From a checkpoint of a small image classifier.
Model: 16.5M parameters, 48-pixel images, arch wide_resnet, depths [2, 3, 3], widths [160, 272, 480].
Training: 13700 steps, batches of 128, held-out accuracy 95%.
Data: 49215 training examples, 35.6 epochs.
Rows from block 5 of a small image classifier, named by matrix and row number. Rows with one number belong to one channel. Each number is 500 + 40 x the weight over its row's rms, rounded and kept within 0 to 999. All counts start at 0. Numbers have three digits each.
After each channel's rows are labels from the 100 images, of 14976, where the channel reaches its highest value: "top examples" is what is common among them. Only what is clearly more common there than usual is listed. The data: retinal OCT scans (Kermany 2017). In brackets: how many of the 100, against the usual share in percent.
# convs0: first 3x3 conv, stride 2 (model.blocks.5.convs.0.weight, 480x272x3x3, each kernel summed), inputs 220-271
# convs1: second 3x3 conv (model.blocks.5.convs.1.weight, 480x480x3x3, transposed, each kernel summed), outputs 240-299

convs0.446:569488496568552449439477450454485575478505491557551515547464459530517523545485521467451502470521546531551556511560504518535492584501486453520535507472494604
convs1.446:603498428496469486509542552517524576542511514524500509480632549479555463511474438469564477511477562537553515476493482485509500572505582510465550505402456531529513535529468537495445
top examples: finding: normal (99 vs 51.6)

convs0.440:501435529534551520504561437493563512502517589513523494516523527557424499451516500525505475561557520432440486521534511459513580524561516493527496547482540555
convs1.440:497526522460586514418479520500583532457543470515576528535513457585525485517521419507433537576526494451496439429547478442527487517510557539535473463460569529507494446569484589476440
top examples: finding: choroidal neovascularization (97 vs 29.4)

convs0.347:457551454485496479486522471510457468516450554516493471455584532559501474548421569445564548487461452519527485561489484509504486519466541439547497452539554543
convs1.347:515526550458490553446494463498563433477439504473586535484429517563495475556492502473540423473494488500466457447452526599499512532495510542435505552527515516488464445531506476455467
top examples: finding: diabetic macular edema (50 vs 11.7)

convs0.346:496456524481439473489527596531514454441493523472512516455535540523501478499509497451553549500507550559545486582451448534523567503475461465517482524489419461
convs1.346:474521546481483508533487424531471534481513522457445570612492448512497511483511510511481430473557460472473550406510516503451492491491474555566522542511483511528466439459546553470540
top examples: finding: drusen (86 vs 7.4)

convs0.48:524584513461508512528464426564462461467522524467445521525519462546482475510545495557515542447504463502465470481482501487468542480602485471464551559484509527
convs1.48:538488465493519511499475566547529517430474433493493506486484486492488494435417500566534513496503502524489514491552449542469524476482500460538549434463458411507450530573503456478479
top examples: finding: diabetic macular edema (67 vs 11.7)

convs0.271:457472490507541487469535526479451506428431465460434500525515613451437487441446489532485552461505516471442420465527492491527522545426541484436513501463530457
convs1.271:536506530575474519500490551424543506472528465490497475534415568606505542471450534489464567528545529521516502483556444497462446504506545499530551472512516470528523563456478464526455
top examples: finding: choroidal neovascularization (93 vs 29.4)

convs0.278:484519540507537525397497478446551460497498463478451486520475535463469444542540460492454483448589534516549535523471493551447477520501467502492472439489458480
convs1.278:496540478569504489528510497471472452496420579506471574524551499469511518537551491447506469470519533487568494506457504499526494530485442554485402514490488433526533536467488500523460
top examples: finding: drusen (43 vs 7.4); finding: diabetic macular edema (33 vs 11.7)

convs0.349:480455576504508605542513530521516431458539468424487471551461552532531442553435544482486537547466455474470486478456489487470565571533522504538504512491502549
convs1.349:411492505466465448511481526514470485478449470461484510515492473480465475529474488541391516468475511497482459474567495511441521486463455500519492553493490499432543475448548458527512
top examples: finding: choroidal neovascularization (100 vs 29.4)

convs0.238:548491402438484568486497490520476520543482430416481507529499489522450434500429482501509503499508522461518502532464446607524454556552482499593542550490545476
convs1.238:472498507522559472537527516472496516522456582496464503521430505457512491553507517450465464546544480465477541469472466448510507438513461528525458519529470463551528405490527533488516
top examples: finding: drusen (73 vs 7.4)

convs0.92:509498428514459494490487437464475472570483458516528496457461503572499496578492456500531533538470468548524484503506515480562490460453471519458499501550483488
convs1.92:527570480503538534468471561520561435467498494493461552529500519451500479489451495455463558480552408529457531517600531536586565423485472500576406505528526513517568499492513458517523
top examples: finding: drusen (95 vs 7.4)

convs0.478:454483495501507527553441455512452537483474436516539450517489445476492455568555447544433492476499553511520536481552545493470499481505540488513490536611583537
convs1.478:525511530537431483536472512557496471489453497492459538540554549544534451433401527449468515552506457488546536468553413552587484508441481464491516448472485513594538466524524558458514
top examples: finding: drusen (49 vs 7.4)

convs0.337:531561539567478498581504557495477543514495546514498439484471490477553436506501520581404530489466471494492488500483525478546497539447532488514473489486521552
convs1.337:548473502532500517501537501537446504533507452444485461485491570450520527438515524454525445525479523451498497545554468536541462503555525469492502479505476512460536567454512485557515
top examples: finding: normal (100 vs 51.6)

convs0.118:544566513472570452548486499492479442513474485584530443495524490523461519483503500543519543474472581543523553511573428509524514486415491481481532450525473539
convs1.118:515469437512521500446444434514464491589508634531454517466475479488495480477522440494470526441484553470525541448546487532476480467429528487468536507539517452467466532521494531458469
top examples: finding: drusen (46 vs 7.4)

convs0.49:557532482530514490537480609465491468471436456523414468463484476470641543499489496456494524523536492460531562533476497442523442527479473463484490470489468549
convs1.49:430499483502473513535492503478473525525521573487468499532563525494488460492483440434506453465483491492562523554441530536452483533515524496499447509454537495537520507581531519623508
top examples: finding: normal (100 vs 51.6)

convs0.190:534510478440517515529450494466483377416525493516501457555473468476496581534494477500522413541438492551505542469558468490511497521517528480509530449491538596
convs1.190:444503443511470494499449555504553497483491496525460519486676474445514486514482481510486490486471495502484545491475488471585473536515438480473461470451488517519499465518514567552475
top examples: finding: choroidal neovascularization (66 vs 29.4)

convs0.401:582471505462505461497474489446484508514567492476545548542476518504521492511514479474523455469447492592526527526516473549505454531518513507497463513484571458
convs1.401:477495498487501485505430510467506546537458523467547510560492556509506421480523481493458483520491530520523471529442491468546512470440486594457491522500489493477465523503451431516436
top examples: finding: drusen (93 vs 7.4)

convs0.36:565545473457510524626436507463503504492474537501428531534439491448504552526500525477517464476502563554561546469504545525507512454467493441424445525582528461
convs1.36:515493457482545483545428577438506496427469490538511499533465550512445476477612515505501541539527480489507566557504474527534495542419452476519488488449528517536527483526471407484429
top examples: finding: normal (98 vs 51.6)

convs0.291:575513515523463470473488495517515453533506451463499477566525477534504532498423502511512513475466518525481516491385435561524512536510488437448541513538461547
convs1.291:487498520528542471427405456523462489515503481529511550522544529484523480535480501482492556524499509551534489528481460548492561396500482550528468483513488470500520479410463472548532
top examples: finding: drusen (96 vs 7.4)

convs0.384:439497424404542451489449488463496559529446482539503499533497520482488493522534469437433477483480533584491544490425496467513535550548471548449507516522464503
convs1.384:503489469490528505472477505502517499596454482490469506533469463476418505474484474475447577556458512544465566503516468556502584540486561504509510418490462490566539488493531515514533
top examples: finding: drusen (77 vs 7.4)

convs0.460:360525494474470491493461514527460570487513488541414485459571490634512519538484453502473461481516493548554516469428516485511491463540500524435500476397528529
convs1.460:498501568476496511458509457473546533488454486510548443504596500490479531498487525508479533432518437487482457528522589493523534566518461515419470497480481414512548452512504542500569
top examples: finding: diabetic macular edema (89 vs 11.7)

convs0.419:498460437541529474495541473487484571480465455425425444483511436518492410448512510478545486465448520452566447527495437488536529474432500508467513544491571522
convs1.419:487487520483488468509488542565577485468442449551488535531511554478478461485529475467438512489492456506462546523481527438558465478476446546477548516529542457600517505481453509501549
top examples: finding: drusen (81 vs 7.4)

convs0.423:536480529488553520498552472529485499479485540513526524524433522494461605545493557508503405479472514624506525458475484608504484529493458497566531529511488465
convs1.423:519581531549457561381492531548513550468534538516497537516478488544516421517446492506545538498510476494471523469513513501527543388528484485515428520536544509579534480491494486468507
top examples: finding: drusen (94 vs 7.4)

convs0.230:517479520503597485538486413535550521430520498480534410484476488529475458462514497416532484558466499547532477483475464488505489516472500562491476500579507493
convs1.230:484500549496498482458530575485464549487553422442501503485503574516448484484551497487475579528576447450427491411499535457486485473475434503529494523457475438547508491559500449439479
top examples: finding: drusen (57 vs 7.4)

convs0.24:507441452520501501545504485541502519521431426466453518486539460519507550533471516454523518569533445505546481516462587534530494560472495460536570463507549552
convs1.24:530567545433525501480546454555532470518540502500524484468467470506514520417443530466560448507474489460551541506451468464539495527482509527499505483484542539490496496569521525474486
top examples: finding: choroidal neovascularization (83 vs 29.4)

convs0.13:503512469450447451560524528542537464485480474382487493581567467541528586482434550518482486474522524545557507494446452464541560586512519489490520546503485486
convs1.13:489437512457512543477519473516462536547486531531486417539504483464469508532519476541499460468563491456513524501485497518531496479538498522505510516478467456482479442537470498491525
top examples: finding: drusen (44 vs 7.4)

convs0.322:492512479587430501415492476510492434470539463492482455581450620466451456493598493466511528528474469494568494460500455435460549530515451448541551484504477453
convs1.322:542508543555468488520516556487490527466445613533380474536440466511469492389532536508467481531467551582503488521534470439497423508430505516469520465516458506524497533527483486533419
top examples: finding: normal (81 vs 51.6)

convs0.229:526545465471591522473540429456475516523454485498567444518429548471460469548483494515557466483469482487527496533500527542456505515581485488491505544488452503
convs1.229:466521507495498505515454486494498494563523418536572442508436570511460473520560501482417504523462538558440499492520491529449518483432473535458530489501590436461482506464475591574527
top examples: finding: drusen (72 vs 7.4)

convs0.454:480487494474524434573530454460510509470497566506508550533496510540497428482575553491585487546503537508532480515540561442492484524424489458495547594542492452
convs1.454:493506550497447490461469589496522436434453511563553497487537466468410474475503549546550492481565542477494455503499469390508487520554510565515607515479521452519483538467464486459502
top examples: finding: diabetic macular edema (43 vs 11.7)

convs0.180:529491479481548422500484473529468509560527480424476441483476494507506526523494475501490497488457494554476500463518506563509519488515515498501566489597495514
convs1.180:475495443542520482548493578459555462479419476481547521476476521542510457479515490489501510525542476503420489527459529443545577460488473472512474468496536507506499505555480486424522
top examples: finding: drusen (88 vs 7.4)

convs0.103:497447470531493503497523538509442514468540521524415500494559401511526532537434504525516464522537482498487479507468503610517507479543523489496460446545469443
convs1.103:471427418493507454475476450518473560491472474494508497499480519479424512451412549478510534531489506514454449528491515471489534537548523532507491502494475539528558492541462534482511
top examples: finding: drusen (77 vs 7.4)

convs0.305:510479450496461523447489480481507483498521526563511583475492539460527443560589490497436544521551540450545543552527510490529460516550504419516537507520529503
convs1.305:486572488474535504483506567492506640458455486473407503507471521521455467488508468488451529446496510519515473439558508529489500515492412463543483488554472523530488528506495514435460
top examples: finding: diabetic macular edema (66 vs 11.7)

convs0.4:518557463504513494499475522515524449477548491474460550494458506555529433478526446520434464474466507458462515531479493523537481495514511509551480559482454477
convs1.4:526501483553513509498508516486449460504459526470445471467528474438522505453517507498536504531496523581498511549565465557490506500430497417482459493495516536538505457438517469541521
top examples: finding: diabetic macular edema (51 vs 11.7); finding: drusen (28 vs 7.4)

convs0.333:535482540505486446428475493516490545559502552515497467494495553499535466525481468543497513430522490597462517449537559517472496425557528506394508462507608467
convs1.333:463443513459569471527443513471505476407514519511509507433556556478476509582465440456483499562481556482502512496542451521493550513427458517503524494505528476478555524511471477475488
top examples: finding: drusen (62 vs 7.4)

convs0.206:471525554492497515543526418544505595509501467516487459490486494521444469571432509441518496510538536500523437493553466556545518454465641465446456548607525542
convs1.206:431496500497533509489490505522489458490510460453550554475512526501464470494523498458518576541517478522435449449545488444534525502449460507511491510494454500500527448508558472458512
top examples: finding: drusen (63 vs 7.4)

convs0.263:486417454474439494520537497467468526515427478515445503498589499530456412499431489471481508426473498525532448502426501505617509496538464512531555515511441556
convs1.263:557442481432508480454462561473528518540479495467464550517475525481472462564510473470422517459510536479498439453469546393497524515548460488547551436470501503515497516543462500492508
top examples: finding: drusen (51 vs 7.4); finding: diabetic macular edema (45 vs 11.7)

convs0.113:532482497466539518510587496474457480451466460460472489506473449487465499561476484512558515513534545551524464420511405531476551473535411515491497556605448439
convs1.113:489561488521557520509532501457505476517527498470527527490523524473444459512494510521477458486545572504471444505482486440518507458506520531495496521551478455583419454497531546499549
top examples: finding: drusen (52 vs 7.4)

convs0.191:486517519458559493523518501504547519490535507525559537585432542478464488447465510505578472493500548442440488505483443511502499497411455501460535508459572483
convs1.191:468472494476470538492461497510522456493498539496495524521481539536547500502508531525516449489450536515447513469457480618467423537470502503488503452491440496472526525471546455548507
top examples: finding: drusen (68 vs 7.4)

convs0.273:528497517501494417534471477461453419457500478460536530567491515511525491498540457513568495469542516496439523467520515501467495467548501477436565450549465484
convs1.273:516453484584545487521420570492553532446485482452475498488514525459480427512507522520485557510506491531643520557491505527495487550548512445526460465470427480520497562480597437524436
top examples: finding: normal (100 vs 51.6)

convs0.91:504525501478469470511495503506473526484426472497455431459525466534518520507452498517577488496482506461527473534451566429512498454512546573554435450481590450
convs1.91:460506454550514479417527459383434471511479504541510514493427528523484521520522505483471516515541557481461491514520526512486500573564439524504500522541528498491404495523505484423550
top examples: finding: diabetic macular edema (76 vs 11.7)

convs0.142:545498441464490508457479455510514482507512429501493456597524525548530580436502488476606457511564552507539562553516439556471472538544508510510482500528506550
convs1.142:445495454484467537542490458542514540483503553474521505522486469436535443489454425492538479486472527530487516488483508541490495473427506473485510447527480484478532472520487523574524
top examples: finding: drusen (86 vs 7.4)

convs0.320:501508526467471564506542442485454494552466532503534531560483532506432500508478507539516543511529487537520505482512438528509545594522463417469582450464485522
convs1.320:506520393457516469538535501522469599531604454522541490505481519447450509459533449498416468460517465490440493507536505534435541480576514522483489501545454565496504473496550538564479
top examples: finding: drusen (87 vs 7.4)

convs0.311:487399489546460464484514516483554537513510549550444490484592545520538431451488419520585487466484517520501468537513480530542504495494470473418500460499466584
convs1.311:508439454454489479523460484510486476525476534479537479525517497475504520521489462481493504523498464491469473505534479442495537495487486501545481469516542472554525509523512555512511
top examples: finding: drusen (85 vs 7.4)

convs0.380:550523509555451525510509525466535511480563422486596406510473494519481474497517501410488481528466543440468466468458532475501512443507479495436508514509567513
convs1.380:467451536495536477454445533491463456507378489536537511433537474515536474425501458503517550466472529511491480473477520485544541496463462508469493472515510466494467520484501541533507
top examples: finding: choroidal neovascularization (66 vs 29.4); finding: diabetic macular edema (34 vs 11.7)

convs0.187:506512542566582476467540516514564522460538518581483516504497534544485547537443534516529531503498520494439478500491469572426502445454423457439484548513498530
convs1.187:415501549480554536529527498538527507548541493501523476522471494512570465550480533491473546548485523503470480475499529491512532439501468562515464521539556546467462465517525469551498
top examples: finding: drusen (48 vs 7.4)

convs0.424:511539476497522532464524500550459487495472473514452564501467492485534450539527492505539528498468496503524494537440521463623533502482503439500528491570481467
convs1.424:505459519494563505472529527555483557454507482512464562508419514489483566546484574505490524568535501464507432471536469545554497451536536568477570559539397492478478506546519497443539
top examples: finding: diabetic macular edema (100 vs 11.7)

convs0.415:510526485541478537530465588533512457407573478528495498487532541507482470489520460435375602571473532506540409517487449565516460575537468538515523491446542532
convs1.415:504486471458514524522492451480474524530429577449477581413520523456396491474528553504515471468415499485502414523480440505441525485484547520520453565507494500528514473503518456518459
top examples: finding: normal (100 vs 51.6)

convs0.447:563495467482519442481489516503531475564497502505536533553475540491433527478479469441478453451455525604563440501467466531533474516448505529423523520533489534
convs1.447:494499432443479493482471517466569505534540521458508491525502529505416488498502421495478499554544536531474504487458416514518556472525475501562455497565521455536490486430503505523490
top examples: finding: drusen (95 vs 7.4)

convs0.89:445496451392532544480468521568516482471522501471536412499475566565454453525462491472550472517468430474445483571478440490490505545425499489523501478527479527
convs1.89:519489501527531461505520508531592506530559475487498482569498485518482455509542559533493457518454536475447444532427395577493446473514492479499531480509517588466474482570521553470526
top examples: finding: choroidal neovascularization (100 vs 29.4)

convs0.428:506514524499519502560523478472469479542504415463523484493505437503509479509518476465521511396495510481519520511496414475578517474457553546451529508533522502
convs1.428:471460431535499533489472538510470504438502479508486501494472447494458489417475439465497549488551546489498499552548512505434516541479544446503518483465489533465506444463519491522498
top examples: finding: diabetic macular edema (81 vs 11.7)

convs0.80:537513426472501488457570484524418508492460538469522531565463528502474470435488535448525535500420486474455428486485439550479433510577457473555544478566434517
convs1.80:542476533456537488529477493537538476453558543540483544544454458506522457490533514507458495513493487565512468474517468544526475513523504500480431516470464512508421506489517462527509
top examples: finding: diabetic macular edema (72 vs 11.7)

convs0.143:581523521439520450506490477457532493505511460581526465525496494419508466564457463645481508542539519525465538527521488458460472547504454493470488491455517554
convs1.143:597442438518520453442478507486504504485510474535490491532477464504561536473496471497532489541471475585562451527493577540552496534476456434487474432447532568490469498534453513568504
top examples: finding: normal (83 vs 51.6)

convs0.403:477521546443459520547432477485474510486496504377505455483469496543465470464458502511522456486384471502433516489541540512493532558495504542498530511504515524
convs1.403:498509514634520518467480516503512532486531512521607594561519513535412532499531482530452493527504488505480488487471461442501487514566498565515486519524528455454503541494462544519473
top examples: finding: drusen (59 vs 7.4)

convs0.165:505545494510526522489502439548471526467466487454504525526412434443434515498483476572456501527445591553490462530447496501490556446536434490485521573527472509
convs1.165:528434530578492509456467469468540414429493470467505539494455481500455530480477558508506521521564425529481516484533557488526560463409536469528336508441524529497493502462493489508478
top examples: finding: drusen (59 vs 7.4)

convs0.476:501413479510419474405514567490533533508529462463450504573470529544525467417456540507463424480578510505492510504519474508473476534486440503452469492480486479
convs1.476:488449498493504478577470473518528442508457519481574447444512494489495503553443440450474447453450454555545521561466518535493477562408495484557488459486459503486514541483502525548500
top examples: finding: drusen (55 vs 7.4); finding: diabetic macular edema (41 vs 11.7)

convs0.5:480495503483514476475559472495479537525534478533509413576537538459499528476495503529540555443515514549488571520570443510526488511476520457433580536502554542
convs1.5:556467524409538491536470457496545543501500450525567456499503447512509455565532471499417510536521466468495495469480484492425516510550466539492480490553420465478529514459458528572533
top examples: finding: drusen (89 vs 7.4)

convs0.119:489491506477469460470503557466526482423522430489551532457421398450514490512529513497442513510451482565460501487507547464476496533514506532596489528428495516
convs1.119:432511463524450445571437482458458478530569457468532448515571538518521450540454507488493416441480463487459539448484396515431533563406465475536452462446572545539539484503419473547503
top examples: finding: choroidal neovascularization (100 vs 29.4)

convs0.359:529446523549479442482549473460548421489522504630553469447457502490544515485449502594527490464526430533481497478497532491470526519535515493386514446576424473
convs1.359:533515440482513490500514535520550508458477493473507512485512506465558510470449548508556495487470466559501487514427484559471488501467540456476554549461512534522462492478491571566527
top examples: finding: diabetic macular edema (71 vs 11.7)

convs0.167:510503429461492521494451492544501488447517432487485502557506503484496459539462565471500430530506533516554541524452492593449478584508443431500523543572496509
convs1.167:536441472456521510496468542492490503499453541503472489479543518444460406489498412528468557529475447487486505501527521463504474501462489440483506525459509498495512456539467511570533
top examples: finding: drusen (90 vs 7.4)

convs0.383:511488487495507490479483537484424516442473409472474510546471473500567549515563520493514501462481534476501536490441492438513408589496468464514532526512487488
convs1.383:534502491576535508535501487554559495489478575518450600478470578504618462557482471491556567498515511464597435502520570540516483425520541522450480507437479524500531518578509481586503
top examples: finding: normal (100 vs 51.6)