Weights of a small image classifier.
Model: 16.5M parameters, arch wide_resnet, activation mish, depths [2, 3, 3], widths [160, 272, 480].
Training: 13700 steps, batches of 128, held-out accuracy 95%.
Data: trained on retinal OCT scans (Kermany 2017), 35.6 epochs.
Rows from block 2 of a small image classifier, named by matrix and row number. Rows with one number belong to one channel. Each number is 128 + 32 x the weight over its row's rms, rounded and kept within 0 to 255. All counts start at 0. Numbers have three digits each.
After each channel's rows are labels from the 100 images, of 14976, where the channel reaches its highest value: "strongest on" is what is common among them. Only what is clearly more common there than usual is listed. The data: retinal OCT scans (Kermany 2017).
# convs0: first 3x3 conv, stride 2 (model.blocks.2.convs.0.weight, 272x160x3x3, each kernel summed), inputs 0-79
# convs1: second 3x3 conv (model.blocks.2.convs.1.weight, 272x272x3x3, transposed, each kernel summed), outputs 0-90

convs0.169:095132140167135121132121087120135132152120162142126154050142161153147125157082122129170100155135139147177106097141117160080103117118180129141133088080148163154178194138150173105153100105143119096067084107110121081109078156081091053134161119
convs1.169:135014139117158115145102159121097074104132134129090174059145175170142118182126125128142117129094091165121097078142110083139148112113113118139196175076118081151120081080117120089113153131154125172152131103073100128065103193103155148128123105135129146116146122182141122129149
strongest on: finding: diabetic macular edema

convs0.158:102170140098126180119155149099090118116112095122172175124166165081106181162151094176157129154132139136207134118139205107095144193074138148126119115130180102111150113123057116115104070140119158140105138115158092115120167082067165076140127121
convs1.158:120078120117081116149203147092097059060153077107134061082164098127137129085103076190135159079170112139173146121134095145110095137148107119128106130061133097141114115130131147131154090169174128104150084178115155100129101117094100108085180102103112100057156106153126133105105
strongest on: finding: choroidal neovascularization

convs0.209:102095124166116153128098125088090170116126142160096144195148127138157154098111080181184083106093100089094121134129079096192132057106144105103151124144083110107123070136117117121167122118109142108112145110143099143131089145194165195109166128
convs1.209:121182071175125103158120128145153084143138145102138139109104113158083108145076214142116105149124099106072120132163092170137156085148105092074193147125058090118140154150151150176100098122101131209189137130088105155085076162133166177157091134129142182135167140127072195107163
strongest on: finding: choroidal neovascularization

convs0.218:187198101178103145158110163182133096128138129157149133134110171136165121163092152081156168168147109080138094124163083135135104134094127191127050104159157093116134199145099092155129129206165173130108082147129121134138125153073111133115109120
convs1.218:189085158083133092101145190141098111131147125102168126147098089142111109187174163091177093062141132151157132130132126155128161108131170117135162159062114077180085093169112110148096129133119155114111107092096115115115151095104143121118102099110127147121176096131137113122116
strongest on: finding: drusen

convs0.157:109133154116074075166124148142121110073119110090149126140113153091111165146111115108186116126125121118175163128137177124140120158145123109149150111102082089105155232107124092120158113124113134140110139120104134156168117133144091128149101093
convs1.157:132142138177156078131154117039073148111107114117101177167145174114175119219076112098215125121168097123183126142130098076124116193116189181144124123097108135205141095119143140113131172119124178147121123127091136112118117088172097187103126121160136163096122112088170094091122
strongest on: finding: normal

convs0.26:136218104137156156100103127125083117124172156135112117177172209131108160054143126128093100086105151164144144154109116126134159142135101090129113081143105089096149157094108157190173101150101106116136040095134132127125128079162119141062183146
convs1.26:130124138156007174105202129118186121162145136087107101119147107122190079105117156139196118147138182101114145136107117150155169155123135076130096146041122123140111111104169131174085178183146129125122099097127167123112101058094104135182099118145153115101138139161170107152136
strongest on: finding: diabetic macular edema

convs0.14:121061146135083076114091104110169146108132096172084132130109131206126148060129100099097134127159142187096145119208131129141173089100121166070083087113161083104104120150176121141203083147101097138093116118105109094102167130092158099086144124
convs1.14:138143126137121125122114078088063136098104165093103106118079112074150145124078152116074100099151105070168129151127171106103093140104156123121124170118139095186143092117132184079096163125133200095105119108084094166152127113148108147102119142110181080166089119143142099085137
strongest on: finding: choroidal neovascularization

convs0.42:136110084110131179160191143069148174086145092079171154111169071086117174160153147159155156118123150159164133072142063168110144094161110089129127128117164153084155102138160186123179145121133115151134116101133105084113113155057086165170125101
convs1.42:116123117089127107135087104142159097139150131122089148086116110102134140115128141151118113094080089172071096132145111137114214076100138125077153156110094132059116103114143152081098129081103067137132138114192160091097114209093131131027118144117174117146090133141050132148090
strongest on: finding: diabetic macular edema

convs0.181:136136102111106133160176181120205102098063076120204136144142095131111150147089143160115113129109148120230114149124120154135141102196175148133101083089119173136133074127112074083123108076083159144173176111133131104162158165118118082195099144
convs1.181:087136116169145156107115158188151051081108112141156128120122126099090094096118089106129173131123113137157170120141082178138091107100073143093178125158112140094156100168063084107137092130132148121128091117073113080103106174083099082065176121158151078089085133112106152144134
strongest on: finding: choroidal neovascularization

convs0.245:168134182122103117168086119141144124118148150139088108152112131105213124172135132133169136134114106160135120119122121151099113151153152150126141133203148131156130103127139115126186136132183147107157147136111128094101124166193066126124114143
convs1.245:089094096111087141093102120034116124168148177101097101137132139143201125137032137114129162159117099126141173076179098110106152122138053116117106123160118105167137129134122145112105095113108154102147185182099125144175148084169115128171132155085134120129139102129091105111129
strongest on: finding: diabetic macular edema

convs0.222:068157177160117129155118160077183090113173125140121173124127120104101121079165117120105114180099105166122093106154123147106101091158150082082228143176078093118159158134144131088116097136141194163127107143093181103187126117083095162185078133
convs1.222:096145143120159135133113078077164137144132132134107170186143163147207084192111105107182140165144084119116199136133134145095178095103080083130121133137140135077100198107124137079096166138186134172118108127168124125151160122187128108113101117063153105072135133128064116115061
strongest on: finding: normal

convs0.43:128129051148136079105079105135189169089160127068142143128048124120090130101121130124149110119141183103136089124120112064145222086097095129109155125071106146149162147130118144097130167103150155073101076103132092194200176093137115140079120099
convs1.43:158098156117168148134113093122108140138156076093144146102113192100222112117173091186103079120113147120084169087106170112126150137168109107157204103127157101078146158137129118181093125103080133167133081163142112135072143130134146118136167065095074117164119095071087141149126
strongest on: finding: normal

convs0.101:091147138145077141107123066143100104191139096162131212166134138143164162147099144223138157119137158203178088157148125135127181121137157132065143143108149081126143078135148132183122152119080128156130052083116102169152133165158124108125150057
convs1.101:099189132075119119160160141115143117111145090149176097070094145097091090130159130139069048169128139119108178076166135074138092129145105026070172053110146100146140089159097104162136147120110075139176148194143097174072126102195117109124109131077167072155179100084104088122086
strongest on: finding: drusen

convs0.141:187088154146097129159147131115060122136122103161057186090138122182085186160099143102135192123201171104083129122081152170100105121170094117144121137140088099181154093150131137163079152102150182137086105139106128165134098169116110177130172128
convs1.141:123040101137143108038101131141141104181069108153129167108095088123111119191062108094156078083092127116101101119108116113100132158145178108103152098136106130145145122113185141180126163098177124119117149062059164100144155170099167196135126130126100143120071133118184121112120
strongest on: finding: drusen

convs0.207:122123103214088118082122120116170136167101098158124134088160125141089102128107115098097115150107097133120091073122143098134045068123134079146131148114130114097127140163103114110136088124200122109205123109113082132160168089087098148131147135
convs1.207:132150151124171162124169142176144104124090136087106166105135137109118131165116150091126165079187150129134115114125110065144099130086098228104083165192117128165073113119098136100143127118164153121066139065147108163176110110134121100130194135139133208060114069153078114073082
strongest on: finding: choroidal neovascularization